{"arch": "unet", "model": "image diffusion model", "dataset": "telescope images of galaxies (Galaxy Zoo DECaLS)", "train_examples": 88335, "image_size": 64, "horizontal_flip": true, "conditioning": "none", "objective": "epsilon", "cond_dim": 128, "norm": "groupnorm", "activation": "leaky_relu", "weight_standardization": true, "pixel_unshuffle": 2, "widths": [64, 128, 256], "blocks_per_level": 1, "scale_shift_norm": false, "attention": true, "upsampling": "pixel_shuffle", "init": "trunc_normal_002", "residual_init": "scaled_by_depth", "optimizer": "soap", "beta2": 0.99, "lr": 0.0029, "beta1": 0.95, "shampoo_beta": 0.99, "eps": 1e-08, "precondition_frequency": 25, "max_precond_dim": 512, "merge_dims": true, "one_sided": false, "adamw_lr_other_params": 0.0028, "steps": 20400, "batch_size": 128, "epochs": 29.6, "lr_schedule": "wsd_sqrt", "decay_fraction": 0.3, "final_lr_fraction": 0.1, "warmup_steps": 610, "weight_decay": 0.0, "adamw_weight_decay_other_params": 0.01}
Rows from block 5 of a small image diffusion model, named by matrix and row number. Rows with one number belong to one channel. Each number is 50 + 15 x the weight over its row's rms, rounded and kept within 0 to 99. All counts start at 0.
After each channel's rows are labels from the 100 images, of 14976 (inputs lightly noised), where the channel reaches its highest value: "colour at peak" is the nearest of a few named colours to the mean colour under the peak. Only what is clearly more common there than usual is listed. The data: telescope images of galaxies (Galaxy Zoo DECaLS). In brackets: how many of the 100.
# convs0: first 3x3 conv (model.mid.2.convs.0.weight, 256x256x3x3, standardized in use, each kernel summed), inputs 0-127
# convs1: second 3x3 conv (model.mid.2.convs.1.weight, 256x256x3x3, standardized in use, transposed, each kernel summed), outputs 0-127

convs0.176:32 49 31 51 58 73 37 59 69 47 43 50 60 61 30 38 36 72 53 45 71 40 61 49 51 32 31 72 45 40 40 40 41 55 40 65 57 99 37 67 48 33 50 40 66 46 50 51 53 27 59 63 56 48 42 59 53 50 99 45 47 63 58 49 16 46 52 38 34 47 45 26 53 40 61 42 56 65 26 56 39 62 33 43 78 53 50 29 49 50 36 26 42 54 38 45 56 60 47 76 31 35 55 47 24 60 79 35 63 41 80 63 68 34 45 77 97 53 36 32 48 68 33 58 52 56 74 50
convs1.176:29 52 54 47 38 64 54 38 62 56 52 43 60 42 52 34 74 54 44 63 61 15 66 72 46 53 67 34 60 58 22 38 46 18 26 26 51 23 55 57 58 71 64 65 59 72 46 50 58 46 44 55 40 45 56 69 36 29 69 54 31 61 51 44 65 37 61 43 60 42 32 60 45 47 57 28 59 33 21 62 61 50 53 45 43 64 47 75 20 81 64 76 50 31 68 48 50 36 46 52 72 58 45 47 66 71 46 59 40 40 47 50 72 32 34 32 32 62 48 63 57 26 46 63 48 41 57 50
colour at peak: pink (51)

convs0.232:33 47 78 49 60 27 24 38 47 29 43 58 61 66 55 57 76 52 56 42 41 67 76 46 72 40 60 53 54 34 10 43 37 46 66 61 43 41 50 73 28 50 59 94 43 46 24 45 56 50 76 64 46 57 70 44 42 50 51 52 50 39 48 59 48 51 70 36 43 43 38 25 68 59 76 32 49 59 50 43 55 49 58 59 13 37 56 60 10 67 88 51 60 46 82 52 74 57 68 45 33 27 66 47 52 26 32 59 49 57 41 46 67 48 35 48 49 51 45 54 72 52 63 40 59 44 54 27
convs1.232:54 42 47 34 42 44 56 33 42 52 60 29 22 53 66 66 18 55 53 68 65 44 37 45 32 41 37 53 54 36 75 61 64 53 57 41 67 60 50 00 55 58 34 30 55 71 51 49 62 63 00 53 33 27 43 50 32 60 31 44 26 46 58 65 51 76 46 72 54 43 62 85 57 58 24 60 66 39 38 57 47 58 54 59 44 45 72 61 58 43 24 31 45 25 38 55 19 34 48 35 47 48 45 34 43 23 66 41 37 36 36 39 25 59 62 55 35 58 74 50 39 60 64 31 44 31 47 57
colour at peak: brown (45)

convs0.0:63 60 65 39 62 63 38 53 71 54 57 41 68 63 43 59 31 53 50 57 23 64 28 59 29 58 54 52 56 70 54 12 66 29 15 55 53 44 38 60 52 47 60 65 79 45 63 51 27 54 99 69 39 29 25 48 21 43 45 46 45 56 38 30 43 64 48 49 73 46 53 50 67 63 32 54 60 47 62 49 61 36 53 35 38 64 57 38 38 52 43 58 51 49 01 57 35 62 40 43 28 77 41 34 38 53 35 35 26 64 47 45 37 56 50 48 30 18 57 47 39 48 31 48 35 83 38 47
convs1.0:61 38 73 64 51 27 63 58 34 68 57 29 40 64 49 49 57 38 53 50 75 58 76 44 53 36 35 58 15 53 45 80 25 37 57 62 48 58 53 42 52 66 26 64 43 58 53 43 60 48 26 35 41 83 77 66 83 33 38 54 71 57 27 62 45 27 41 34 43 45 62 36 46 20 62 48 45 37 54 41 53 63 37 64 61 77 33 51 57 51 48 66 49 25 73 57 66 29 57 38 41 55 42 54 86 82 60 57 78 47 61 49 48 62 65 42 34 45 61 64 46 40 60 76 40 27 72 50
colour at peak: grey (35); brown (34)

convs0.33:58 71 54 39 54 34 34 75 72 70 48 50 60 56 48 31 27 35 43 40 51 52 74 46 52 52 05 42 49 52 54 39 65 48 70 64 26 60 40 69 49 40 68 70 57 46 87 34 46 96 33 40 57 55 48 28 50 62 66 53 71 42 64 71 84 33 43 52 49 42 43 27 50 87 58 44 45 66 27 30 45 73 55 45 43 51 14 37 50 93 47 35 54 50 52 50 61 77 43 51 41 46 63 41 35 57 63 44 56 30 48 30 55 54 47 31 43 62 43 68 50 53 15 43 48 59 56 49
convs1.33:51 55 54 58 40 43 72 42 42 66 56 39 27 45 48 72 53 50 22 50 40 33 54 29 39 60 70 49 54 35 56 69 34 39 41 31 83 45 66 38 53 65 35 56 28 59 21 48 49 38 69 50 67 54 68 84 36 42 17 37 55 82 46 53 32 39 55 56 55 53 69 73 37 40 47 43 64 41 51 56 46 39 59 56 57 58 83 58 32 61 53 57 67 38 45 61 32 31 77 59 39 70 72 64 41 50 35 51 51 53 84 63 54 37 32 64 58 34 56 49 28 46 71 61 62 46 32 68
colour at peak: brown (41); grey (27)

convs0.237:54 68 59 35 40 51 53 61 83 51 56 25 37 57 43 41 50 41 34 34 52 48 53 45 50 39 53 89 53 52 42 85 47 50 76 43 46 22 33 32 53 80 50 66 32 53 39 51 56 60 43 39 47 80 40 59 59 39 29 58 45 54 58 53 39 50 39 40 62 67 39 73 46 52 54 59 60 43 56 51 49 41 73 36 69 38 45 32 43 27 59 49 61 50 56 43 45 44 41 55 53 55 77 63 49 62 49 58 66 49 57 56 57 57 63 45 58 93 43 49 44 63 41 47 63 59 51 46
convs1.237:50 53 32 39 91 49 46 41 42 27 21 80 59 60 38 59 50 62 41 46 72 56 60 32 58 68 71 55 52 41 53 36 65 36 53 77 50 51 67 66 56 51 40 48 45 48 56 31 40 48 61 40 87 48 33 76 41 51 45 61 63 44 39 37 60 69 58 55 47 26 67 32 47 82 24 54 56 41 63 34 61 72 52 66 50 72 42 60 43 55 45 41 41 54 54 56 54 77 68 44 55 55 31 36 41 52 34 44 39 45 33 48 60 11 41 24 60 46 34 62 73 74 49 52 62 52 24 48
colour at peak: brown (35)

convs0.218:81 12 17 25 23 34 67 28 34 33 62 28 52 56 63 76 52 31 56 44 54 56 61 38 66 64 65 51 55 61 45 43 43 54 09 54 46 39 77 22 62 58 59 30 52 53 48 49 40 59 42 62 53 80 55 53 47 37 48 65 51 39 53 74 25 56 77 55 64 60 49 44 76 68 59 53 53 47 99 50 57 61 62 54 45 28 69 62 46 35 35 41 47 48 48 51 55 41 70 47 31 44 57 52 46 49 58 52 67 71 47 70 64 67 56 22 59 39 46 38 78 58 26 60 75 32 45 56
convs1.218:50 37 64 69 79 36 38 65 62 67 65 62 33 52 20 62 63 33 34 37 31 28 65 61 58 42 42 47 34 54 48 46 55 59 44 54 22 46 74 47 39 58 27 65 85 32 49 69 46 68 78 50 58 44 32 43 60 64 67 39 39 48 52 23 72 80 35 48 52 31 24 38 35 32 68 70 74 64 33 52 45 42 55 62 63 63 54 46 68 41 70 57 66 51 53 63 75 89 28 58 51 53 45 50 58 41 45 70 39 56 45 24 45 68 42 76 42 69 54 50 58 55 52 44 37 37 43 24
colour at peak: brown (60); grey (28)

convs0.190:43 70 44 70 30 60 40 50 65 54 32 40 50 94 43 61 43 48 74 72 71 38 46 53 48 27 30 32 60 72 53 36 66 52 67 36 52 22 86 41 60 47 59 49 41 48 56 48 56 27 54 48 34 71 64 76 36 46 53 53 83 39 56 37 14 34 57 59 66 47 43 21 38 68 59 61 67 76 78 46 73 70 56 45 49 22 35 33 56 15 60 32 18 41 51 54 43 54 60 32 50 37 40 43 29 24 51 58 49 35 57 57 46 54 42 41 68 60 58 56 27 54 36 56 38 41 48 67
convs1.190:69 24 25 58 66 61 50 62 57 27 55 44 48 36 47 47 61 55 57 27 53 40 57 65 51 53 67 36 42 28 61 61 72 78 37 51 60 51 39 40 57 18 50 62 32 56 69 37 44 64 34 57 88 53 54 50 56 52 42 37 42 50 28 70 38 54 48 46 37 51 99 48 48 54 69 51 27 53 19 68 46 37 50 35 54 41 69 52 50 44 38 40 29 53 32 49 40 71 81 68 50 59 56 47 56 56 49 45 10 62 54 58 39 60 56 37 46 81 37 35 45 52 69 55 54 32 51 49
colour at peak: grey (48); brown (40)

convs0.55:55 67 37 41 67 51 42 46 72 87 48 37 42 40 61 56 69 50 11 49 33 50 76 53 35 44 43 66 58 53 71 61 71 51 60 30 73 49 74 42 64 60 47 62 62 52 71 39 47 72 70 49 68 25 40 49 46 56 26 51 59 19 74 51 43 64 29 50 34 52 23 50 49 55 40 18 47 43 29 28 75 46 37 60 43 25 48 35 45 68 40 64 51 47 29 45 57 55 57 52 33 77 68 87 50 19 42 23 44 50 54 50 64 57 79 44 40 99 51 63 41 47 39 66 57 45 39 34
convs1.55:27 58 66 40 51 32 86 52 28 40 69 63 59 61 49 48 43 70 69 38 68 59 55 46 44 64 48 80 43 47 29 31 19 34 53 61 44 60 41 66 32 17 42 67 52 53 57 44 47 54 50 53 83 84 54 51 42 64 39 76 33 81 39 69 58 32 36 48 63 39 62 48 34 43 64 59 55 37 76 42 29 64 41 52 39 51 35 49 47 72 86 45 76 64 43 46 51 71 45 67 84 55 70 47 42 62 46 76 71 52 65 60 60 61 28 51 54 17 41 64 69 79 36 42 53 54 42 54
colour at peak: brown (38); grey (37)

convs0.127:88 40 52 42 54 59 72 43 71 40 48 66 61 54 63 51 53 32 67 41 79 69 52 66 56 58 37 43 47 31 00 49 41 40 42 68 71 63 53 22 35 57 45 62 80 53 46 41 22 60 87 45 66 58 63 47 69 40 94 31 57 45 41 64 71 67 54 46 54 37 68 53 46 53 54 58 64 50 11 68 45 48 52 29 80 50 57 37 66 62 57 53 49 49 51 58 34 51 23 53 35 44 58 38 22 45 42 39 45 60 65 64 70 60 31 58 78 63 59 48 40 44 61 46 27 63 41 40
convs1.127:55 89 66 54 33 69 18 34 35 72 39 26 51 27 36 61 65 22 52 54 64 25 39 65 44 56 45 29 50 55 48 49 51 48 44 60 46 68 34 52 44 42 52 39 73 65 47 53 56 29 36 70 37 50 72 73 24 34 43 67 44 57 63 48 45 43 33 55 81 52 31 62 80 38 32 62 68 64 67 53 54 26 23 58 28 52 09 43 42 71 52 60 38 25 52 24 69 30 39 48 45 58 67 45 74 66 62 66 21 12 34 17 46 33 27 47 48 51 36 48 44 64 37 43 34 57 67 70
colour at peak: pink (81)

convs0.186:57 73 50 48 49 52 49 80 54 72 42 48 33 39 44 31 52 62 57 55 63 32 49 45 52 44 16 53 48 43 69 80 48 30 54 93 75 61 69 60 30 54 85 47 47 40 46 49 44 62 40 57 50 49 70 46 64 39 59 45 56 66 47 81 81 54 43 59 21 48 50 46 59 27 45 30 51 55 26 35 18 25 02 63 38 60 65 40 35 38 46 55 58 45 33 31 49 35 37 41 42 43 78 38 83 84 63 24 41 48 41 66 38 54 37 68 72 76 55 60 38 67 43 45 68 43 43 50
convs1.186:73 70 69 63 46 60 30 31 64 31 76 27 39 26 45 90 77 55 54 60 36 52 64 48 46 62 64 54 31 56 51 48 58 55 50 65 33 39 39 32 50 60 52 43 48 69 36 20 49 37 39 60 52 51 47 67 37 44 43 41 35 47 54 30 40 49 66 34 69 41 23 45 37 45 67 62 72 70 31 70 44 32 64 43 45 51 40 43 67 39 57 55 35 39 63 49 74 81 62 78 50 77 17 52 31 57 56 44 29 41 41 35 73 43 65 55 27 42 49 55 35 50 84 53 50 59 77 76
colour at peak: grey (45); brown (38)

convs0.148:68 77 62 54 63 58 58 37 14 73 64 49 72 68 44 34 55 48 19 54 28 26 49 57 48 47 51 55 61 57 41 60 70 47 45 33 51 53 53 21 45 50 50 23 61 37 47 49 51 43 12 85 76 65 60 38 48 58 39 55 50 46 45 81 64 36 56 43 56 69 34 15 59 25 21 40 61 38 38 44 57 58 51 32 43 73 75 58 65 49 64 41 42 59 29 53 26 67 67 49 68 53 49 22 30 55 55 42 73 22 57 27 54 47 34 44 55 57 53 49 65 02 59 54 59 36 66 62
convs1.148:40 49 43 29 38 58 69 58 58 39 37 64 67 60 46 74 30 25 97 37 32 62 64 62 62 47 64 65 39 47 40 24 39 67 49 63 45 34 47 76 41 36 56 55 45 67 57 48 49 65 74 28 41 49 46 83 39 71 46 33 66 53 59 41 67 29 49 20 44 40 53 65 61 49 46 54 73 69 67 55 60 67 47 70 82 31 44 31 51 45 24 42 59 45 25 61 65 42 47 87 53 83 43 48 56 35 40 76 51 53 56 71 56 37 38 76 47 26 43 33 27 67 32 71 43 63 39 47
colour at peak: grey (92)

convs0.65:19 44 32 55 26 40 46 60 65 46 43 72 99 38 38 21 54 39 61 64 38 42 45 65 50 34 20 61 47 33 64 54 34 61 77 57 80 72 43 57 49 64 55 62 63 52 58 49 43 39 57 35 18 16 61 36 51 67 63 44 39 69 47 50 72 25 52 53 42 49 43 48 14 59 73 32 56 56 32 67 59 44 41 55 58 40 41 52 55 51 53 59 40 69 80 58 30 51 23 58 38 58 64 41 82 44 80 39 47 40 60 57 33 41 29 53 55 58 35 43 37 67 83 49 26 47 51 55
convs1.65:50 79 69 81 52 52 56 49 62 41 40 38 41 62 59 52 58 54 29 34 57 53 83 54 52 63 47 46 62 30 63 54 80 32 50 30 44 34 74 60 51 70 40 56 45 37 73 37 44 63 24 34 91 49 60 53 45 44 18 60 93 37 67 57 54 91 47 62 40 57 31 54 42 22 31 83 69 54 60 37 44 44 47 50 47 84 86 67 61 34 53 48 50 61 54 32 45 49 66 34 36 66 53 52 65 29 42 43 44 44 39 42 42 54 48 42 49 56 23 45 46 72 33 57 67 48 39 61
colour at peak: brown (65); grey (32)

convs0.103:59 11 37 29 53 34 42 54 33 46 57 50 41 61 51 72 61 39 51 37 49 56 63 45 42 71 61 64 50 61 28 41 57 42 35 36 33 19 55 42 53 46 54 29 80 46 37 63 47 50 63 49 55 29 59 48 54 35 43 64 42 71 53 45 24 22 50 49 60 57 44 32 54 51 28 58 42 24 42 62 74 52 32 83 53 54 56 36 53 20 50 66 18 41 20 59 79 50 63 70 58 41 42 35 33 62 80 23 53 04 58 34 39 87 25 31 50 39 57 57 52 62 61 62 50 63 31 42
convs1.103:69 18 63 79 37 28 95 54 62 50 57 64 50 54 66 49 37 56 35 69 17 66 56 47 54 37 26 57 36 39 52 39 71 50 62 57 34 49 40 15 53 73 29 54 76 61 71 41 31 59 55 15 68 50 47 75 58 58 45 58 53 26 27 68 69 59 71 27 39 43 53 36 48 46 66 46 57 49 77 34 54 49 44 44 73 63 26 38 53 29 53 46 46 54 50 56 71 50 62 80 46 17 43 61 50 39 56 69 47 55 71 43 57 26 51 46 27 45 40 43 63 23 80 55 49 41 73 38
colour at peak: brown (63)

convs0.182:69 22 70 25 53 65 46 51 40 86 71 33 36 48 47 49 56 66 63 52 70 70 54 51 46 37 41 63 53 60 40 64 47 45 51 10 18 61 27 70 39 49 51 11 52 42 47 47 59 58 27 32 47 34 39 44 51 35 62 55 65 72 52 41 73 31 40 56 47 93 56 66 84 17 35 26 36 49 52 61 37 60 44 53 62 42 64 41 49 42 57 37 67 49 21 48 73 50 68 34 39 57 54 79 71 30 47 41 40 48 47 77 36 67 62 34 50 24 63 61 56 52 59 55 50 38 56 34
convs1.182:31 53 25 46 59 16 63 63 67 25 59 59 25 61 49 28 20 47 45 78 36 76 49 62 44 49 73 54 51 40 29 48 66 50 48 90 56 52 44 29 51 39 36 60 68 58 56 65 67 62 55 59 52 71 53 29 53 68 54 57 65 48 48 69 41 77 44 52 60 48 69 45 56 61 40 40 32 63 55 43 70 64 56 57 53 50 41 29 45 43 69 36 40 75 19 54 33 50 44 70 57 42 49 44 52 28 37 67 52 70 57 48 72 50 46 51 60 70 60 55 49 36 22 45 66 55 60 47
colour at peak: grey (43)

convs0.183:66 83 34 46 61 67 42 28 63 54 51 53 57 29 55 59 26 45 61 60 76 50 53 58 27 48 60 64 45 54 49 81 32 54 37 58 49 36 73 41 56 58 50 55 53 60 46 43 52 44 57 64 70 09 65 54 33 40 99 63 65 88 41 42 10 42 42 62 24 43 78 32 33 52 53 37 60 71 29 48 56 36 71 40 72 58 54 42 57 25 56 42 38 44 45 50 56 72 27 59 48 52 21 36 42 57 37 48 33 37 43 67 62 46 36 65 67 42 38 73 71 39 26 64 40 58 37 66
convs1.183:40 64 82 48 48 55 44 68 22 62 77 22 54 55 36 40 42 49 62 54 62 35 72 46 46 48 32 09 56 53 28 11 46 25 52 51 58 49 58 44 52 76 75 33 38 69 33 66 72 23 59 56 61 42 41 68 49 51 61 38 67 49 43 80 37 41 64 63 62 55 38 60 64 41 32 39 62 40 54 37 59 80 52 49 24 53 56 39 57 98 28 52 76 44 55 72 72 50 37 51 61 40 58 52 75 27 48 53 65 48 46 54 63 44 43 25 47 44 53 48 25 22 54 53 48 66 34 32
colour at peak: pink (90)

convs0.250:72 48 34 73 41 27 51 56 58 44 24 48 36 45 95 46 36 72 50 52 82 52 24 55 63 37 39 46 54 51 63 25 71 55 63 23 70 68 52 46 38 54 64 60 37 22 50 39 47 70 39 59 42 54 41 40 67 46 60 64 38 45 46 40 87 31 59 51 46 91 60 55 66 68 75 53 68 61 94 32 45 77 33 61 69 20 82 51 45 48 60 52 64 52 67 43 50 51 73 60 71 67 20 27 52 26 49 53 36 44 32 36 22 45 53 42 66 41 50 49 22 72 45 39 56 50 47 55
convs1.250:48 52 50 26 53 52 59 54 47 51 47 56 47 38 33 34 46 61 66 32 32 82 58 44 54 65 32 49 33 71 29 67 59 53 44 82 40 44 07 30 78 32 63 16 67 57 33 32 30 64 62 53 28 61 45 16 51 33 44 66 67 48 64 49 51 52 38 46 50 67 50 35 29 29 37 20 54 62 46 37 38 58 57 20 57 56 26 40 63 50 46 36 61 58 42 52 49 38 64 59 50 33 53 52 65 69 38 48 59 95 41 54 76 53 53 61 39 40 69 37 28 53 41 67 42 53 55 52
colour at peak: brown (63)

convs0.5:46 40 72 69 74 82 65 42 42 59 53 59 57 57 55 36 41 69 63 60 32 21 32 49 70 41 33 52 26 67 53 38 51 58 82 48 36 56 26 62 67 59 61 67 29 49 50 45 39 40 49 62 19 41 62 77 37 57 41 45 46 72 43 52 57 50 58 55 46 40 34 25 54 37 51 51 77 44 70 46 53 58 25 86 27 62 48 66 65 41 78 41 58 46 59 47 16 27 65 94 51 52 51 40 17 41 54 55 61 45 54 28 32 30 35 47 37 44 32 43 41 81 50 56 43 64 65 56
convs1.5:70 66 56 40 49 53 10 20 35 42 49 45 66 49 29 49 69 47 34 50 60 51 51 56 46 36 55 45 58 48 64 70 62 54 47 26 79 68 52 47 24 57 56 33 61 44 35 41 32 64 45 35 53 31 20 48 60 57 52 16 62 62 39 79 50 44 69 69 46 54 50 50 53 64 45 43 62 60 30 67 52 47 59 72 58 82 40 56 51 44 63 81 17 51 39 47 74 36 51 13 30 37 71 33 69 83 46 61 54 40 49 65 72 33 47 70 62 35 35 39 51 29 72 64 25 36 40 46
colour at peak: brown (58)

convs0.165:54 44 35 39 17 64 22 53 22 40 37 48 54 41 11 47 87 44 42 52 76 32 69 36 53 57 55 30 44 49 56 32 60 48 75 63 57 67 50 42 60 34 51 45 74 35 33 33 51 42 34 50 55 42 60 60 23 54 50 38 36 19 48 46 55 68 58 35 29 70 57 39 64 34 41 45 63 51 47 62 83 23 37 49 47 63 39 64 52 49 61 52 56 57 51 48 60 39 26 49 56 37 29 41 56 29 68 26 21 50 26 45 47 60 28 61 49 41 56 24 61 38 37 45 59 23 50 56
convs1.165:31 26 77 51 31 44 38 29 54 40 66 42 57 27 78 66 28 45 62 28 42 57 59 71 34 67 59 77 65 33 84 48 26 45 38 45 54 47 60 81 41 58 75 83 46 74 46 77 73 80 54 70 34 64 57 41 42 61 48 25 49 57 65 54 65 24 62 40 40 40 36 57 33 55 37 45 48 61 47 19 62 78 46 33 60 84 56 64 38 66 48 64 49 47 54 62 71 49 46 44 57 31 59 68 50 52 40 56 42 69 64 37 47 65 60 48 59 38 30 64 60 80 66 62 30 49 19 67
colour at peak: brown (36); grey (32)

convs0.211:56 55 34 23 54 61 39 24 59 59 44 39 63 42 68 57 53 71 62 60 47 71 53 50 30 19 45 39 41 40 51 54 67 49 91 65 29 81 76 63 63 80 56 38 24 63 41 34 43 61 63 42 74 05 32 79 59 35 50 50 60 42 51 46 91 71 52 25 51 49 22 49 23 44 39 47 46 37 48 56 35 60 49 27 49 57 42 72 40 45 40 33 55 54 52 61 99 56 47 65 55 26 72 48 55 41 55 40 41 35 48 45 70 49 61 27 53 44 52 53 63 51 59 38 70 45 59 40
convs1.211:61 49 67 62 56 59 60 76 54 44 69 46 55 17 52 55 61 69 51 70 35 34 40 55 55 72 52 35 56 70 64 52 59 59 37 46 66 66 46 38 40 21 57 69 32 65 57 63 52 57 48 87 63 96 47 22 59 60 46 62 32 50 42 68 37 63 46 64 60 54 52 45 54 61 20 52 35 63 65 60 48 17 34 36 54 52 74 26 57 36 41 37 90 55 51 35 11 47 44 51 57 50 47 27 34 67 67 40 69 57 60 57 24 47 37 46 53 48 33 24 32 64 60 54 55 49 36 78
colour at peak: brown (41); grey (38)

convs0.194:60 58 74 68 64 44 77 42 64 51 45 36 65 57 52 18 47 62 45 73 62 67 50 67 39 46 50 43 43 49 89 32 65 51 43 33 51 56 44 38 55 54 58 43 60 70 51 34 26 51 42 80 35 26 55 44 52 30 15 53 58 21 42 58 54 75 58 42 42 75 53 39 61 58 68 34 66 43 58 29 48 44 35 39 57 97 62 61 56 49 67 36 38 53 33 39 74 40 39 46 47 41 60 56 40 51 54 39 27 76 27 60 45 40 39 58 24 12 36 75 70 60 36 54 19 68 46 59
convs1.194:39 22 36 37 43 42 64 66 63 62 42 56 53 16 48 36 44 40 45 34 75 42 47 28 54 48 59 71 50 59 34 40 37 30 41 15 54 45 63 30 29 44 38 29 25 42 26 47 70 31 89 25 45 80 54 60 52 59 54 60 65 35 46 41 25 45 71 51 46 54 33 83 41 46 35 53 57 32 41 46 24 59 93 46 35 41 37 45 30 44 49 05 31 49 44 54 20 59 33 54 53 71 33 25 59 51 42 50 69 26 40 51 57 38 63 48 39 43 66 38 60 53 39 51 63 66 65 54
colour at peak: grey (70)

convs0.172:46 45 35 28 43 39 64 60 71 50 59 44 59 65 38 67 45 38 83 55 60 49 52 50 33 48 39 69 61 38 48 60 25 54 67 30 49 48 34 34 68 38 57 35 29 53 09 50 52 41 61 40 51 28 55 09 65 44 46 45 52 80 51 43 99 53 62 65 47 72 79 49 29 41 53 48 41 49 51 56 52 47 47 69 78 34 42 53 70 35 51 46 50 54 51 56 51 63 72 59 44 39 11 63 63 70 60 63 42 53 43 50 57 56 62 32 48 55 53 61 47 57 41 61 47 56 54 36
convs1.172:44 45 43 78 50 57 66 65 50 38 39 54 36 59 48 73 70 48 42 54 42 58 34 64 61 72 59 19 65 53 50 80 81 66 51 62 57 36 75 70 50 31 48 77 60 62 33 62 38 21 39 56 51 57 45 95 67 48 71 38 56 43 30 39 43 36 48 38 40 29 68 27 28 37 53 49 68 62 68 59 42 31 39 63 42 67 61 50 17 54 40 51 39 45 39 49 64 56 34 37 68 56 56 56 28 31 36 67 45 32 67 50 20 29 41 69 18 57 51 50 45 48 63 42 53 38 46 62
colour at peak: brown (36); grey (30)

convs0.247:37 57 68 47 71 47 50 56 62 69 58 36 44 53 32 35 62 71 44 55 36 58 44 43 43 34 50 99 52 39 06 46 48 57 45 17 28 68 62 61 55 52 42 38 50 46 58 39 44 39 37 45 44 69 46 51 47 61 69 41 34 13 55 65 25 71 52 45 56 91 29 41 62 84 37 34 56 57 60 46 86 84 34 60 43 43 51 37 50 53 57 58 38 54 56 42 93 56 54 39 39 56 61 83 28 72 51 34 53 58 56 32 51 50 51 60 53 57 46 44 35 54 78 59 57 46 50 52
convs1.247:47 36 48 25 53 47 40 42 21 40 55 62 48 31 60 45 37 31 42 43 60 48 61 43 54 69 31 25 46 49 45 62 58 33 45 69 51 44 43 43 61 63 41 75 34 64 56 38 52 43 71 42 57 41 36 89 38 44 43 43 38 72 57 15 63 15 19 37 51 28 59 68 25 18 51 43 57 49 50 24 36 01 44 08 42 61 35 58 63 58 38 38 72 39 65 55 11 75 33 67 62 46 54 30 43 36 66 52 45 66 64 54 34 43 59 43 75 56 37 60 50 31 26 46 33 52 52 68
colour at peak: grey (74)

convs0.209:53 14 40 59 23 56 51 53 60 61 79 60 68 26 56 38 54 55 58 46 57 50 68 52 59 70 57 48 36 63 56 36 79 49 28 53 92 38 48 58 46 45 52 51 38 64 37 48 50 35 67 23 36 47 77 42 41 55 57 33 61 61 38 44 42 77 49 70 45 60 54 40 55 52 61 56 61 50 56 68 34 25 47 49 40 50 55 42 36 37 47 47 46 64 40 67 56 42 41 37 47 70 39 51 50 51 74 27 43 50 45 81 33 54 49 47 61 33 70 45 53 50 71 43 61 56 51 29
convs1.209:55 50 50 60 36 44 32 69 73 53 67 52 69 45 49 58 61 72 35 51 77 41 01 51 54 69 49 25 41 37 50 52 25 39 53 52 20 47 57 32 59 61 35 30 34 74 57 51 54 66 41 73 38 60 34 26 30 59 34 37 28 32 54 32 60 74 84 37 38 27 36 26 50 43 70 39 46 29 45 42 86 64 57 81 80 43 24 51 74 52 50 57 50 27 68 46 62 34 64 70 48 23 69 42 35 74 46 35 48 52 29 35 52 42 59 50 50 38 54 64 52 60 45 67 10 56 74 57
colour at peak: brown (51); grey (30)